{
  "dataset": "synthesized solo parts of chorales (CocoChorales)",
  "parallel_block": false,
  "moe": "top_k",
  "num_labels": 51,
  "final_lr_fraction": 0.01
}
Rows from block 11 of a small multi-label audio tagger, named by matrix and row number. Rows with one number within an expert belong to one neuron, the router's apart. Each number is 128 + 24 x the weight over its row's rms, rounded and kept within 0 to 255. All counts start at 0. Numbers have three digits each.
Before each expert's rows are labels from the 100 clips, of 14976, where the router gives the expert most weight on average: "responds to" is what is common among them. Only what is clearly more common there than usual is listed. The data: synthesized solo parts of chorales (CocoChorales).
# router: router (model.blocks.11.mlp.router.weight, 4x320), inputs 0-106
# up: expert up (model.blocks.11.mlp.up, 4x320x320), inputs 0-106
# down: expert down (model.blocks.11.mlp.down, 4x320x320, transposed), outputs 0-106

# expert 3
responds to: saxophone; note G#4
router.3:136160081117152142146157117109116123120095124144089163119065096141160155104115131113148154100120120118105139168095160110187131135126086143125141117137108110118134145112117183086107131096138099132144138153079123129145173131156150109130134154110134095129097083100201108114115142134088142138113147127111102120133122136129155
up.1:163110113090156102152173110136128123162122133114135118147101128093106104123076142126091162165102131143163151111116163100086135115126129111100136175117142117046145129115126132133086108134122131133110123146143151110162124176101126135105122149161145141100108161145108122113150140117121142138111139106171122092108144140167147
down.1:151114177195096100114103131157141137110142114094112112155163129144128113108136150170139131132147162082131138110090095127101145103155137102131117072144118145152120115169076167178111129162101167114090123115155143126135132113160119120136116114128136145132112105077144138110154119133106093094110109095093110166114119139112125
up.2:127142111109136125137123128116114170179139135124104126134136153083120120122162104168129078137145125102096137105136125167146090154104113132130139128160157144113089110090170122106155098126151109142112135157141128121118172154097076142141148129117160109099137140139104085102096132101165134138128109142156175128149130120084117
down.2:153111135124147106108140132152126150079104116143164108111094159163130118144086115105164174109115118160108125136130150125104156106129143118112172155114113126150148112142135112149126158171129149124147179106174111158112094080148145110128120134123117115102128111165157116146182105162085123126128128159130091190147137135138144
up.3:144076123162148124108106160128119139139103150097184131139155171154132137091178081107154110117161139142153114138190134161158122190128118149121122150124132094139098127130182119098114097101110142118156096134132131114098128132091168138128130089144153158159147119131137083111115133086130103126138140130151108088124117156083128
down.3:066169159102129124119128112113112178141099161129121132110191140055142143145126146105101106130157134149116129136170125157166152118137131142141136142120141164114179124117147081078110156132178099103152121113105166160077183110154140132137093151103149105127107115139091141099133100129150143126139130146139146168108149135140130
up.4:154160154107086140152121120125114154085158137140124104150146149117126170140100140150141082147138128138135137125155120146130115121122149120091116132144183138123099101113109124113148119114137084090130102136087133137165126134130153115112126108068158149145118119148119147114071112093145130134135090157150157131185095161111133
down.4:128114124159117122100114153113120125111127114111130131149130155139146103141136089110128178107134127124123153157153087140133119136130116105118147087164101123131125148169168151118172131133126130120114132181117146128083138128135133147120119106145150171106128099142102081132128103091099150084134114126109130105096102114142129
up.5:118154130104125074199131170168110121159142136117146087129123127098124088123105115150089114144093122146131086084105133102085094139123145104081134144134106103121137095138114175112146127124097084161111114131153108125177106103111121121124115136167135150172145093136099144119155127120119113107144152113124119109150137124134097
down.5:140104118155111187093110104090147124102127105145116156097137124150164153111161131106147126106155132135114155154152099146172135139117121123177112119127138146129095164111170107163151129132144157133138128107122148133123110169162120161152171104070134100100139180148141107118076119114155121133123094146137150113126108145101151
up.6:097149153093143123096096140119168158137112172111101117102103142105096122141097086172104098136135153154169130148150133101124130159115137096130116091106129170144146096164109085122121126119108077201127139126119145143186107143153134176108117091169142091124156127132139128130132120138155129107169110143124140117183144127158147
down.6:152107123123152146134123126122107135113163160091102097152123103113121118178134153148115158098109108123110146124131138110096131110157087219148111132147116142105148137097193135089136128134156151086143101115119131161112101122127124133109101138128141150104132130161158132109126140124113173127103136137099104154074117102111152
up.7:159132144134103108115115132115149150089144104114134131143158156096143119141174133135124085105172136093114146125165108114153146153132147114116132112143101137140108144154126102157133097131131114114135142092115145080118157112116101140147117175128148117100112138121095144066128090107123072150106145109141134153108102144132137
down.7:155119146157107149115123148116104104144128162068143132136092161152161124140103107116143160108110117103128131183120065137156130130110125129156151108154108126108117122132121143110147148128095129128163160174156133182115135150124124161136130137147117115137083157098172098152132161124118169095103128086136091090116129109078121
up.8:108173123117101108137105110161094131135142162104154120122140154102114132152113158125095123168114109112158114118130112129124115130096167145087126158105149123088148093096127109116149107095151118109148127095162119146147149147118165116142097144134135115139127119126114132103149128133141150126160142084151104101135114151150114
down.8:143122149136112104141146090110128106151099111150158105082115155162159137124151130107143136125127149123092110089119157140140125134169097110125137105146083101156093165159116162166100110115091114182133115120152097117136116118159149095148160123131121118105114160112144091146048102139109121100127116094162156103148137149137134
up.9:171139147117115117129111178137164151129119152132122099110153128140118101099111109142096145128108145141111119076130120103112108140134100123087109150114156120100127098126132151135162090134121100148139112153156149102125097137131078129150126124123193148141163150201117133065129116155161116131147136167140146126137125134111110
down.9:123137146096137133126111162150125131098165134133131127152136121110119111093150115136098125167172142162140098175174144114122138157107119156066098134102180158123127082113144117075114094093086120115112110071113083160149117162117115132098132143147139120167166106126125100120158129148148111106168130142079171123153151138131119
up.10:142197126135124161098156109123166120141135091116116193095111115107110105123094168121083108122072141100155139096123135105112125091118133131137120115114136115076167137103125123161116147167125137136100110130132132137135110118130099132123125157107101152126104103141129157129092142157119160168133159091106115079121144092110130
down.10:159185137180098119128139134138129139128153098097131157121155098124123130073114123113134076151101094118150092112140097115077113116094158149098093112121134143128135122102163154161119120124102142139134108102179121141144133143096103127143156122129140125145107107158128135095136119113142136123130184086091128063127103091093144
up.11:142124101150100157175113144207117131102116158087091120104138196122136144142117124134119120169086110108104143113117097172140068118074138116118137147141122132147104120109107108138147141085124121177120103130176188131136174119128102150150111107124146126142157117143148158103128135135121127112180138094164131111108085117075081
down.11:120113169093110101098128111088136110151150122132162144155135085112129115104163125140125118103150150165159107156144122099102156151184138128136111105129124140115151130138137128086118098196131134109127131105090060124110093134136120135105141141153128117140111131129122090148143117136141121141101118155104126131142176153177142
up.12:099071117109098167136096115130075144124159121099120141098120168119107127102122115117166101131131109160165141138180173113106085137140154112138136100124157155110094159157155130143138115108173094143119122134108170115145170135111100150172155097117174107139203124132107148123127114135130105149146117157133150122133161129117115
down.12:124154128136090134111098168125142137132110115128130110084133124138174111126093062149111148148117140122138125130158127122122125145111136132139113105080111126116172121153118182121116134168151106124092087159112148122133098094139105135129133109150091125130125080123163123147111157139121143135159150105119159148129144090154081
up.13:111150117132118113110103134140165142120123132102127156107147123097103153112137111138113126164145125156115175091098123176110068120082096122101152109077098134144138143113150144118154134150164131184104090126145185105125134147132129112125121124129175157157208128148109172121113157114134107113156151101130134144126146112134097
down.13:141144128115109100134165098101156113173074121166140092105084141135120127108108113124157141101118178127154142118104149140096153121136145130119153142148162109079156154180065112117119152182182128140107161155130124158152086110139127091096107085141121158099102102110139114149129133178099117153082119124089107160127112108135138
up.14:131144130150159096148142165162113120141151144124113160143136166126149166078118108139081097153117106119130104109111087129096084156081137117108131124105123100153134053121111152171133132140129126142144091073156122082125149127139139112135138116148142120175141158120125124120143097151127117131130143128149109129175120124165116
down.14:105129137108096126102142103072165113143119144155129136079110118144129117181116072077108120119162156140146155124158127115119186157107087132109112136126130115097171158127104099134118130134112123112112137148159125154101096155141143130119097110137096109085083133092127115108129128161104142155117116067121141119147183141160152

# expert 0
responds to: viola; note F4; note G4
router.0:114132075163098178120141129124128110100129106151156127089126150152121115139123066091123153091123103118142155134129138119183130141092133097169125144123108147162156181144159148112117153111148126111124117135116119153169148132128103172137109129143128120117111126105097147116115144131110139110128112107106122125134142137122144
up.1:120119154153104130142117113125131144110156130120117134159121105111156123118144132131086127161168111112138151085117083108125106112132130094101127114135086130168102145141127157165171146166158124130117097110102157130152103136102155153138113119127135129103123138115112121091085138129143106123132121104147157082121139155113145
down.1:132113114110126160114107118124128142115103137125090127130140142119184163108143110137114151099092153105153147147135130179143117144118166140180118167106121163129163140147133149083121142137139159162137117113104151131117150135111134145106128105096122110091163117108137132120131156186127129119150083162116112219120107100144171
up.2:117138110147170130135149119151145147125129125120175157150143133132182129083113113139119123126119102091136129154149037118136065101079111136122122117102090116166138115133183178175106148160123109140118095096137146104161122118113115131186128096144134085148154133118100133109114146126145102171169141123150133125106131147128122
down.2:141153163080124139171111135127124147129188093129124109127120125112152163145083138142100094097131144157182117135144154105143111180118133149143146147123111155131182151154150132114129103151172124131123145154127109168133104104096136107116099119126122124142153096103133132144150146121086110142131075162106146208119145135158147
up.3:152117113141101105143118119116168135171137109124123159128136124136122107121150117129105053118160163106105158125137086137155122150097098159103109094132119142120118170134136119127133091081095117168140127156118156118185155123145086150107154116136129112150125129156087127077078100170120119164136131106104121153175137131118113
down.3:125167133115109124142129148139102130140128122161113105121127164145125142116114145143141165095137146153110083133112125137118180145136135132121161152165131122091094163077119111128102157135145135153196147134152107147134117125115136150148139120108130105127058153149113073153110103110143148113094127151120126091144094150094166
up.4:139169121123099112126118109127140147127113143152118140132122118122141111093123120136104096150123161140129080111105134102118158120108139129100100165112128122141131145074088095141133136145103094150097096144088166125162097117166110129131111192106131131134113097133129147135100122140167123164100165146141146142177132142134149
down.4:130077142104123151117106133117117121111117148135176142120118144134178137115125129113109114127108128127141086120091127140117128129175105072131127160103103103128126133143134143130151156148147085193132090099073121122148091138142140133165154103118099126141136134162124102162097137166137083147165109165134136123146178157173110
up.5:121120123153117137177071142120119162086131124139093099114111166127111171135118149146117122129121138144108131099128136133106097146149109145115114142128132114173106144150129082140125130059149106142148147114134109145174086139157120110111068100105138112116146115111154131119123137151066137107174117168078137146115114157123087
down.5:127106144099096122120121098113144116182105143109145123119116096110136128127149143126103119145137141141117154076106171122108161169153086108076130109134098132095149156093106139110134096129127131136147130120109082147134063127126103100111158135162108146163110162175170156151075171140119114145125130089096112122122156127118111
up.6:128122145145124091129110132114123171114147163136126140155115144101135137082190130130186130116146109141104143128139114146151100133141124098130142136135110154112067103142150143130091121135134150128149167125142107130141104123120128097127147159163148121134152108107119108100149140114156091094148132168142116132146131142123141
down.6:139135099106133157122113146098153088126129118153165148143113100136144107152107074119111129150142134138147141089146110096144165107148126117116098111119129098086148176126133149113157193166133126152100133148102129142128143133126133152111105132176089130099107104108128122130127128138109175143112144085128136148068144127141108
up.7:137142148113130139124109124155142148092115109108106131167121114077186114111135089148148152152121100104143120139132137110155098121127129155126087138114131126143124107138146122145155085149171126135110088131081146109173133151083116157137138118078105128130136126143118126133106125112153153119147112154188136117149121148151142
down.7:118139144106138118122156130141155079165119168139127115143086085165109134152111136128106167133152148118135127120086134123110147117121125132113098101142143134104134127144090146131106131109102143122056099139132142136118098151153124112098117119162138156105087130093165099117145158166112124151116131124117126084114136083117145
up.8:084178110086131139127148140145120149109151130142075146145111159066124129131132109147128133137150092125107105163127159138126099141132122135092121144127142089145112118102152107127113102112124093134148144126129145129184157124124134078128090164114129160154131122126110120137146127100138125113141099162109125107148146124107111
down.8:141156100181145082096148104118147107168073125115167137126124147133154089134154124093143136111107122127137134107144046144146137091151136091134117088145079115091111142119127145130132155168066171150128150115144106155083100147146147150131144135121109129096074171123114099124119110105128174117087146093134107108094108152126138
up.9:140160201139094141139130126118127124116144166175121089119139160140158119111102103103103120139131142127110114133134135136131137176126096160141145186105159100118145147086118125125127121101130106130167107115116085120110103133144133097118109095102157128138125115150171104138126071122140137148143140125137172119182157133149132
down.9:134145149152113097108165145134110106145104120146162151099106122152090073149140115076118139141158151147089085114114119126121175124152134087098126096147113119074130157111078125124141140114091095130116133130166083108147071114173133136168125152118116154118087132151166095114108095142135118159114153099116141113123156130122107
up.10:127162145112118095166115115140099169128097136127138119160125150099142137104148167092115113136123154152082118144118139125156117130119146153140126161139153119106126136096127169122123090145143107126135103098100102131121102141128137139111137158097183142150112128201122122123113089101164121154135133162118137068152145138140149
down.10:168172164122145123086129110124132129151154122132111123112095113143130151145084118126152111143181152129132119116153128126145129104143110081106144100126123108121126169135114154126143115161151074147099152153110102140137117135154127099125144148132110106081096101112116114133108145122162162159100128127123120169120164173135111
up.11:154167117146146126157150085149097118182121191118132083131125164140147136131132148124134100117154125141082101112122122134125136143121128152135146147158133143075118146116136086094081138087092090149159120124097105157119127104155118107108165140130157138133083097156147110126099148123128156180139202115121100124112139103115108
down.11:146150092159134136113114150107132116159137147157107112103128130153078132144160156128150158110135177132100096107127123136101184139118157118129131140184172132080085137115087115116141147121098144101116182130166109131118081142134117168121114120131137109098078182126205089117116119106147139122115157164117108123097080121096123
up.12:127123159105101108131105114151096138121103119143163138145174135083176193069153125134099117138123148119156104112169136133139123145130123185124113161134164123095143115127133109089062115130161127144143075132086121104133157112114117103129164111084135106144106122179142141107092153108201131117133143156142146120136126141111121
down.12:143105169103085123131159139113089107137145127152125134090057150137132134155081147140128108141156140146093115129106128136067129107135139102140143144135117159121115142147104078137151148138170124123080141155140131141135101143150117148127121110085110097138108102135143125136117142168143120184120078138115115181143163092134103
up.13:142103114128118131126129116160084121106136080094165143161131092095152124131106119126104112145124102106151137120163108120168079103139102096118104139098086130174129131157171167158145124133157103135130089116124116148168123126105171152186123122140145132125147141144065157118130147150121094135126121109167146097112130176143135
down.13:128146145118117147123109127129150180113101115133077127115158171123152147093135143170148173098095126143133118149146108162128127126138146157188151143146173149153140090144146131082109138152142174142155161109134147114096168120135099150114105124114144123133147119095147118134149090159106128103139088163136143188128090108141153
up.14:169106136108118142150130164161094139079152161074116132117130140137152145118115120160094109139116082168145133113107130123118118175130108103115127151113129122148132121094106104122162132137116073152137117116105144123116105123150100144183098145145123112161141140147105131115117087161126115155132121110182126144193114140130096
down.14:115172080121123122132119090121172123191116090166125133153144131096114118112148133101159156130142163087097130141146102119128114114128153137141124109142123129103108128139163163109122119138140158130103133120138114150119137139114158102104141105135139148133116097108166127108149162073118135133138132122078117092066135107126148

# expert 1
responds to: tuba; note A3; note B3; note G#3
router.1:079119125140139094091152139123148108140125135102126100124116096161123050162143134118175131151120109111156130085124129170093142109152171167147094093123119124153125116115125080161180133158123155120125133110159174113090138162138105110113149102124112156126153144147101123153146131132172146152092118133115145148099132094160126
up.0:143172133105107105127129097133129147148127102123121149200133127104148127145127133162147154158108126113106104119140071143132086125142157118119141153135133136119069137121203138145123075127164118135123113153122082117144154144120108115124140181108155089179121130141162116116084135113159131148126153156112143101101140146118106
down.0:143121141166139116158140104096136094150106119130154156113107120157090114148121167114107115159179059107147137088091092149094128108110137110125167114111143129140099123125099149138121163148159125125121120138145080125126111131113134084114159152116117098128130132107162128137109118100100141149092132141142106139140142106122119
up.1:081142134108135147117133155137134141131148144132132108116122159136152102142110061158143081129162143108100146124166158121159150132076100144140080094121098169133132114127127144120149118107106130134112118109150142112134158136125118176131148129133117075134141075139103116115138115092163103114158113084152181117205127137161151
down.1:168100109114091116152112110110126103115132120140137137164137115135147149118150178105123170100107137133131123107084109141109107137172133161113164185150134085093122155128148092139147128169145163104145137145107110149108115117113121108092125129127136180104112158124145136139131151144076168155087145146103098131088113098073107
up.2:122210080140153112110163112158101117129134127093092158119140112099126104126103093118100141124097111152132103143134144132102086109133135139091114158097150082118131092102193099066156148117117149132132099130132147173142113128120133135128115158138139155131121166163105112143170145083145134092140180145132116067116124135121124
down.2:142137114089116131135153153143109128161100132109187113129095095120131108139083159174124130138086123138126069122150121091104092113110137150130139098114094160085152126155142126139108133146120135187085127102179119127122090087104119150125162134166122138145141124135087132100154149161129172130149150142143111138120129119169157
up.3:124130139088130098143113117130154141124098117140132082174177121145129131095146091160159133095134141115094114135127113123150118154127112116099132185122131112162114099125142141143109111108127105156103126122136172145128183103062142155108126169158186134139144164129114096141129081092149137129117137136152100102129092171117163
down.3:138088179144127111130136119126150102109151133145121148155129181183140100110120107112133088133128132114139172149123098121154131158093127129137137114133130129195134128100060176115103114109096104139116121125112129072147128153120141176128117115108112089118116114126144148115120135144147126157093102089125121148102134121147160
up.4:123129142116137152135084091130105123150139130134122116100095101086121129139123094145135084140157127105158138186152166101177154142085107115132138110098083127120109083144106179105141088102107093170135120159139074160155117153139114139153143147133122113139105132101107141128108156139161108082130107099151159140174117168156141
down.4:135148130166102133126117126167127160129133151102134128106140151102120094152125137144158122140148116143096131092167103161133111111101103149117092103113120131139100113112183111139147113133124176118167097085164143124122165129150102136124152119133107101185140090177147137090132120081127122081149136115112147122156131117123123
up.5:100116110139103136141141082167071140136158165141116128133121160113117151104122126147137087169150065111071138143129115136160080165120064107123164145108068098115087143106186135128160102119116088177132125147113123146139149152124125120136108105100152104139148089133084118102138112116149114131127157090131120140111149135098113
down.5:173138117091126135118095151111169090126143113152147133133107099133119140152120099097087146108134173133172134110118131096138189119105182144136054127144145136106169114152087126140129103111132125095119129122126073132158082121122142096109128153136141129137120180137181133136153157139126110122136127126094097118129160139144115
up.6:118124124127148102134115156149127147071126148161077143172158133127107106087136120129139129131132080137124110135118133125156119125149131134114094162117167092142127063107134120109138083112092076107135143145136122125132130135086147081113105165136140112124139120125158124124159127121169091096117144128152130069140114143124125
down.6:123145136109109126111137101111129114161111098106174095083101124117159136129135150124110114116091172142135138122132139131117125140143154123138161102132077155082156176154123140139091159154146165136120148109150101132111116115163134138119167114111095144158090155104100101115105116161097108150118116111110122139130152131123135
up.7:120101177122099142128078154125130186107107133138122113126152151135153166082168160129136120112149114146094115131173131119166108162120162146102152120120098130147105150123139153150083123140126099154168121141132118133128158099109095141142185122130144104172139144154139114140070155107157114110151205109123147099169140128090124
down.7:173152138156122150115119151130160165107106122109094152140102098132126083117121112152100207151141144089117129103142111117153134095176124095120133106138162113118127095135121181145106131205103152128069123147112151114113105117112127153134104139138130193107110120085124120128102114158125153092148108123127150129115159138134142
up.8:143071177133083079220128136145132141138136131138160113163149163131168117121135134146121106180148152133103155128099125105139088133132104139143128141138102145142120141114108134143133111130105143102163090132120148103131131144090126158133155112124135132113166133154080162109107130148147142126119112115165143151143143118133138
down.8:125160127155158107101142116108111151157105130109134125150090153191165110112127134151146110141153133101148109137154096130118118132117140121147156062142132114149133132130161117151121118159123150120096116135125151139116115136094130135105144146104108112138100120124109069143117104069128156122129143132130130106130153153121165
up.9:158116111117131116128117150119160130099131149101158124128136143114104143112146099144105119137137116110137150126116151145148130173111141123107089133123101128087108132125141184135181108105146118141128128136106145130155099141061113149141146128112113148125175144143149134106128150120123103144135147124121077126122138144119119
down.9:100152137151123129132112111113141163128123135145081122135158165126096112131130125155136148126138118112095128116128114152116156103170108163163153112139183152103111119106111117076107144164133135116146154127108155114080171142154094134097123141094111100123114119098156120112125078123144154137112124134111150161141099088111153
up.10:123174113151123115136136139168131146111149086134116118157136130112143108083106124149130139137154109104121120124152119110113147136101122124087100123150157085176133093118114163153149086139085115096099144165120139109134140111114107132118092164136132132135121145108106161117158134093127115094111167134133122120164103141073122
down.10:113111128141097140109127090122068132134116147140109100116122111128128161174119116140132160107100099113140108127145125177083114116168138136119151132119133127134084161173135123089112150148163140125181107145121112147093103100146112083137076102120112117107104110121139105125135140172072144137135113125128154141116133113118111
up.11:145118116126106133145100164145150152103093105151119105132139147126148134130123122144092119086116140126140078201122124102129110134144081098094152162129146122106100087138136152140137091112131145153135063144142087092118122129098103149196157103122121159131120131167130076078141135144084113146141123160145127112161095134119141
down.11:132168154128145152132167103111108126149141101110170163117131121116107132123134139124159113156113119163100147105168124128121131131089196096146120094132084148151121150122129127142129158109109097137116175107154118168158119109156156119094097140146121091132127121085132145130119104087167107087149129102117151141108114169136111
up.12:098101119160118099145124137167103185131176135125134116150200139093109165132149128150093141130106118135091147109163103167141074161135120149148098145125097099095089138125171173135114146143158119131132106104126112112127135129091135141153090104120173144141167126136127133115106091095137112085121174146110153110120118125121138
down.12:175177093094163129104105126138124106129121154110124110091084136174111093146078153102134162142147107113126098087127146155117154120070128131128127081145147161151143113142143104116166106123120135121129138148136154135116138125141132073090144140125084117127135134141168138100140189122108139136140081136089121181139138140146126
up.13:175139164154100151140133124140126104157143137138149169147140103106142117155117126054096111136116109133157128106149115101169134097155131111129130127091108117164125127159142108215128112131104118120135070111152116130137115132145173149169093134165181131129096110144089141119110130127138121152113111078175168082117167145108107
down.13:135166110097126124131154108147106138146103115136176140162113125113130104133095119122100138124091091112143120155130091148171103099137117084136143133093115115139159100129141165141138125150127119151150135133139096111099129127146120127136098122163149081134142148114085126109177146162120143137118104126151146125141144161153152

# expert 2
responds to: tuba; note B3
router.2:148106180127083101117119110091126116171160119143168103092151146129098107122134142126127114138124147154138105090143114111062136090155152106126145153172153168083115121150100100167124105171113157089082141113139105138093068119123119134121120117166114117123120170128144185136145136089137096121129108134105135160103131105130125
up.1:151130120144130092119129132126140143093139126122119122112129150093156115119128119142147101120139139126094118117166136133157123142119133097103130102132099138131104136113117144148121095138153120133118132085098153056129158120100122181159137119095169118124134145143148121049118058158113089164126132131130111144139097157129141
down.1:134139118122137129125114137149111103148113165116121132168115108134139119144103139120128170151109121117158119146107121141129130116133154176168093129115160119136144136121150117089143152132104136142139112156154143202152118151140140114106120140159107153119129115104134109183117161116164170077142135122135129105124158109138102
up.2:125085139134132110184093113124104134144119174122131100163134203125142179131159124139164151106154138118116099146099135122137122160143079119112151146140124148153065100149130162091115106079121132125163140125084124134140128138135146131126118109132144108133134152113133100126142118102115087071137100143143135149150120174145107
down.2:151168126141129132114144143139147130121141079144120183117114077130124116116115166120123091144085111106164117114153150120111115114105164158161111073120103118105149173098122127163129125165138153138132094083146149119140146125128119146154144143083099132139097107157110153088124128176140128170094148151111139101137154081133147
up.3:108150121141135081123140118144137121093161124119104130126110121087168120120132118144120110124155135121115109110145144147142132136116140111104117115114109130170102138124128144147117087129168106126134129082096151061113148118130142154151120135077166088119141141157145115086124093140122094155124139129156108143140106150128141
down.3:136135110123128110101115136121119117161100141134116137144131124158149141152110111129129149147125107107132105123118120150114136152127150170150088130129128123143124118115162135089138138124122136144133113169135133186147122163158110102101125118166106084124130126101126084166105177105163178082105146132118156103130154119119115
up.4:174135113132105091126135198137160120131153107116126146161131090151128134112142090137118147129147137115118121133124103113132121133112132153137051130141178106135128085140141144122122054106103162112112119140167134121124132134106111126145117159134124141153142150111155126122178127127133104117128142134122131109130097121145107
down.4:104145140142146118133123113118117164118131112112127134162183156088139098105136118151116120130111108129142108101140107176143098087164075116109130143105145126147121127109182167098130133152129151157161150093146124097085155159127113152146144120121136111129151106138056083133099076103134160111137129130163182077162109138133137
up.5:124119141147090132153136132136121133142146145110091122135095110112147097158083095143160124164130108068130148083158093110156107137135115105105096078130091152120122159137112170144162135148148093134109102134113110129150106108117134114139105118157107157076144131106159135092142133133127163147114102099146163137138168142136129
down.5:120122135067139155095097118129128177086113082130084115149170110104160175133146128139112121059078140140150152161150184124158127125134166157156120170122135159162190112121178100122114118128170120123151106111089136172131145100117120139126121104112143121124159097153134098138193130157145129094151134193141149150135109120133141
up.6:164128085123126106130139174130128105133133122167066143124136142145137163095117116165125158094135118088145112135095174105130126130104152109154123127139204126130119102139131124145155064124139152125109131155161100119110126119112128101134101132115151126125142169124205104140171140101139133100127144168132106125124101135152152
down.6:109161140170162120135110124161126133124111118139142180138127141124156117065122121165147153140127117129135069075162088132126106123135113133122146110130090109174109126137189137136117136157084181140154166064131125096086155120110115115170167115123111102151129146121100102121113106105169159102136145151180126092133106154128150
up.7:137163131074103156172108132135126124116147119119117096153120133109097102138127167120118102135122137154141153128122189109120143144162121125115127143143155150115127124115110103090153092090121113111136140128104077148168092153118160142106109150118138167125102095123098136123122100099125114134112104128113163109132111149132102
down.7:117124143152104163113106105119154157093127155118056151123138167137145129113164122173125139099132135095125154122119122150133125154111137146155139119122162147129147142123114147107121150154131140134102136127091200099103137138154116149109114126087101139098148106090176135093131128147117105125130077142122144194140124106132127
up.8:176108132141098121139131107131060147126197123122125127125153125112177191107122157126141109118104099079141125153092128138153128105125115122103112145129152149121082140108124172151118095121107138141154124122103131141184140122109126098129153135073121121145141146145149127141090126073113152109109140131122098100164123149091132
down.8:089139085095124157101125097136134118137066179152128130115116131131130117165135142090085182133113144131122109131175138122159136188135121145154133132093097106116149148133135111105126120112112116132119138145147132145094109130139123176139079130159145127128155111130128101131147191151122155143183109128168157107073159123141081
up.9:086106124131104136172090125128132101117183125143091119116159133145094148111151100109094123114129135169182137109167154111143128129145136089130112115132140087112086139157126128135131083102136075196157139135120156113124143172124135105136167099126125125111155123119138130107130122136112105149143131095110153094122124117127101
down.9:168149154120144107096159131168108151137088117129167145136109129083177087157093153142150132150132112094101103138118110136152128123096125174152142120127130164145165116087120133141136166139124169080106098098144097133133097085160138169130105150131144137135097123159127150151120129138161124130105126152163102141116141134153137
up.10:092149133157137113160127170202109157128163123136094106169131115119139117116155112121081131138116075119124101136131111100112103140141134154114104137114130102149145116111140161131127110143137143150135109112141086127096111165089126129112123147110137110171118108147111123126155083112126170114138136151121135129120109099120134
down.10:151113112133135152108151080119144128128099127133118132097124150122103101162131132085166113123158136109111174128115103143148130142081038110141134130159140183112100177106127128131151133115135126138093118164141119107143103137140132107137134127110112136099126115148158109107145132083125143130129124114117146102134135129106107
up.11:132140190110144167147127102110123119150166183118168111130092164136174129134102144119125127157094125080120150067152141141100090135084098171134141109106121149123141108106134095111144135142134133118088104095106155127107105146142120153128145110107157134149135087157140148117109160140164144153159119090131121120115164080115115
down.11:123145121102122154137147121124104139113111098183182128120106108111108147127151140110132110135138131153132125150109136114161161117124115123133158158142132131072117140088114110125153135075109105126171138100135075158178114160145142119151157114103167145129095161155113118129109086118117117103089154132143121089152100135095146
up.12:121155123106120118137112151145089161107169108177150133115155156129118123082144146126089101141121120125129118128118141166158099126106126139103124154101184120154143125094129154137143121128151139114138095145100140132194149100135146092149139130096127134161162083145118151145110102119180104140149147154166165126190127159129098
down.12:186112111147138161118166113118133085154158156112116140127090099126095130161138150125127154087102117116124127108121150108114140125139114137144159129151111143103116171106133116161152152118105157142145150149171121138099109130130104155112122119145132128097122127136123146108155182153085166162107147102107093113092131085072127
up.13:138146080127149152130081148146115103109155160103069169146139165063143125119093144131138112153094089115156129139124164086149105142115156133142095110100119157126106104130127138145140141095099083125139119150085162094132121157129120142137100119130130105151148113133134158111133164129166139109135146146151097132139137135154113
down.13:144152154144109122116161115124131099132124111132165092102102118160148145137148134108131137094145144160138114100184129157099130095129115110086178134136115129090141174130134130117094098154126133134146140094158115155144099077115163112121147124115139162112115149123100082115121080136070138159134125094145142119114154157089139
up.14:156115141157143112111121141133157149085127118148114122111157131111129111124159114128139088111149135127091132132139149134173132125141133100128133108121102143156111137124116143161137097098139134108133136101109114068125176121120136170149116137097173126125133159136130133097152067128111054154113117146125126137146125130103129
down.14:125125121120108130138133129157086101157110175108132119154105121152157126158112147139120176146114108114173096132102124130088111133121139161147137134142148132098119114125125110096136160126114142155139106151165139188133099149148143112087149121181101112140103119098130105171123162128138181066139128111138123086126141119125112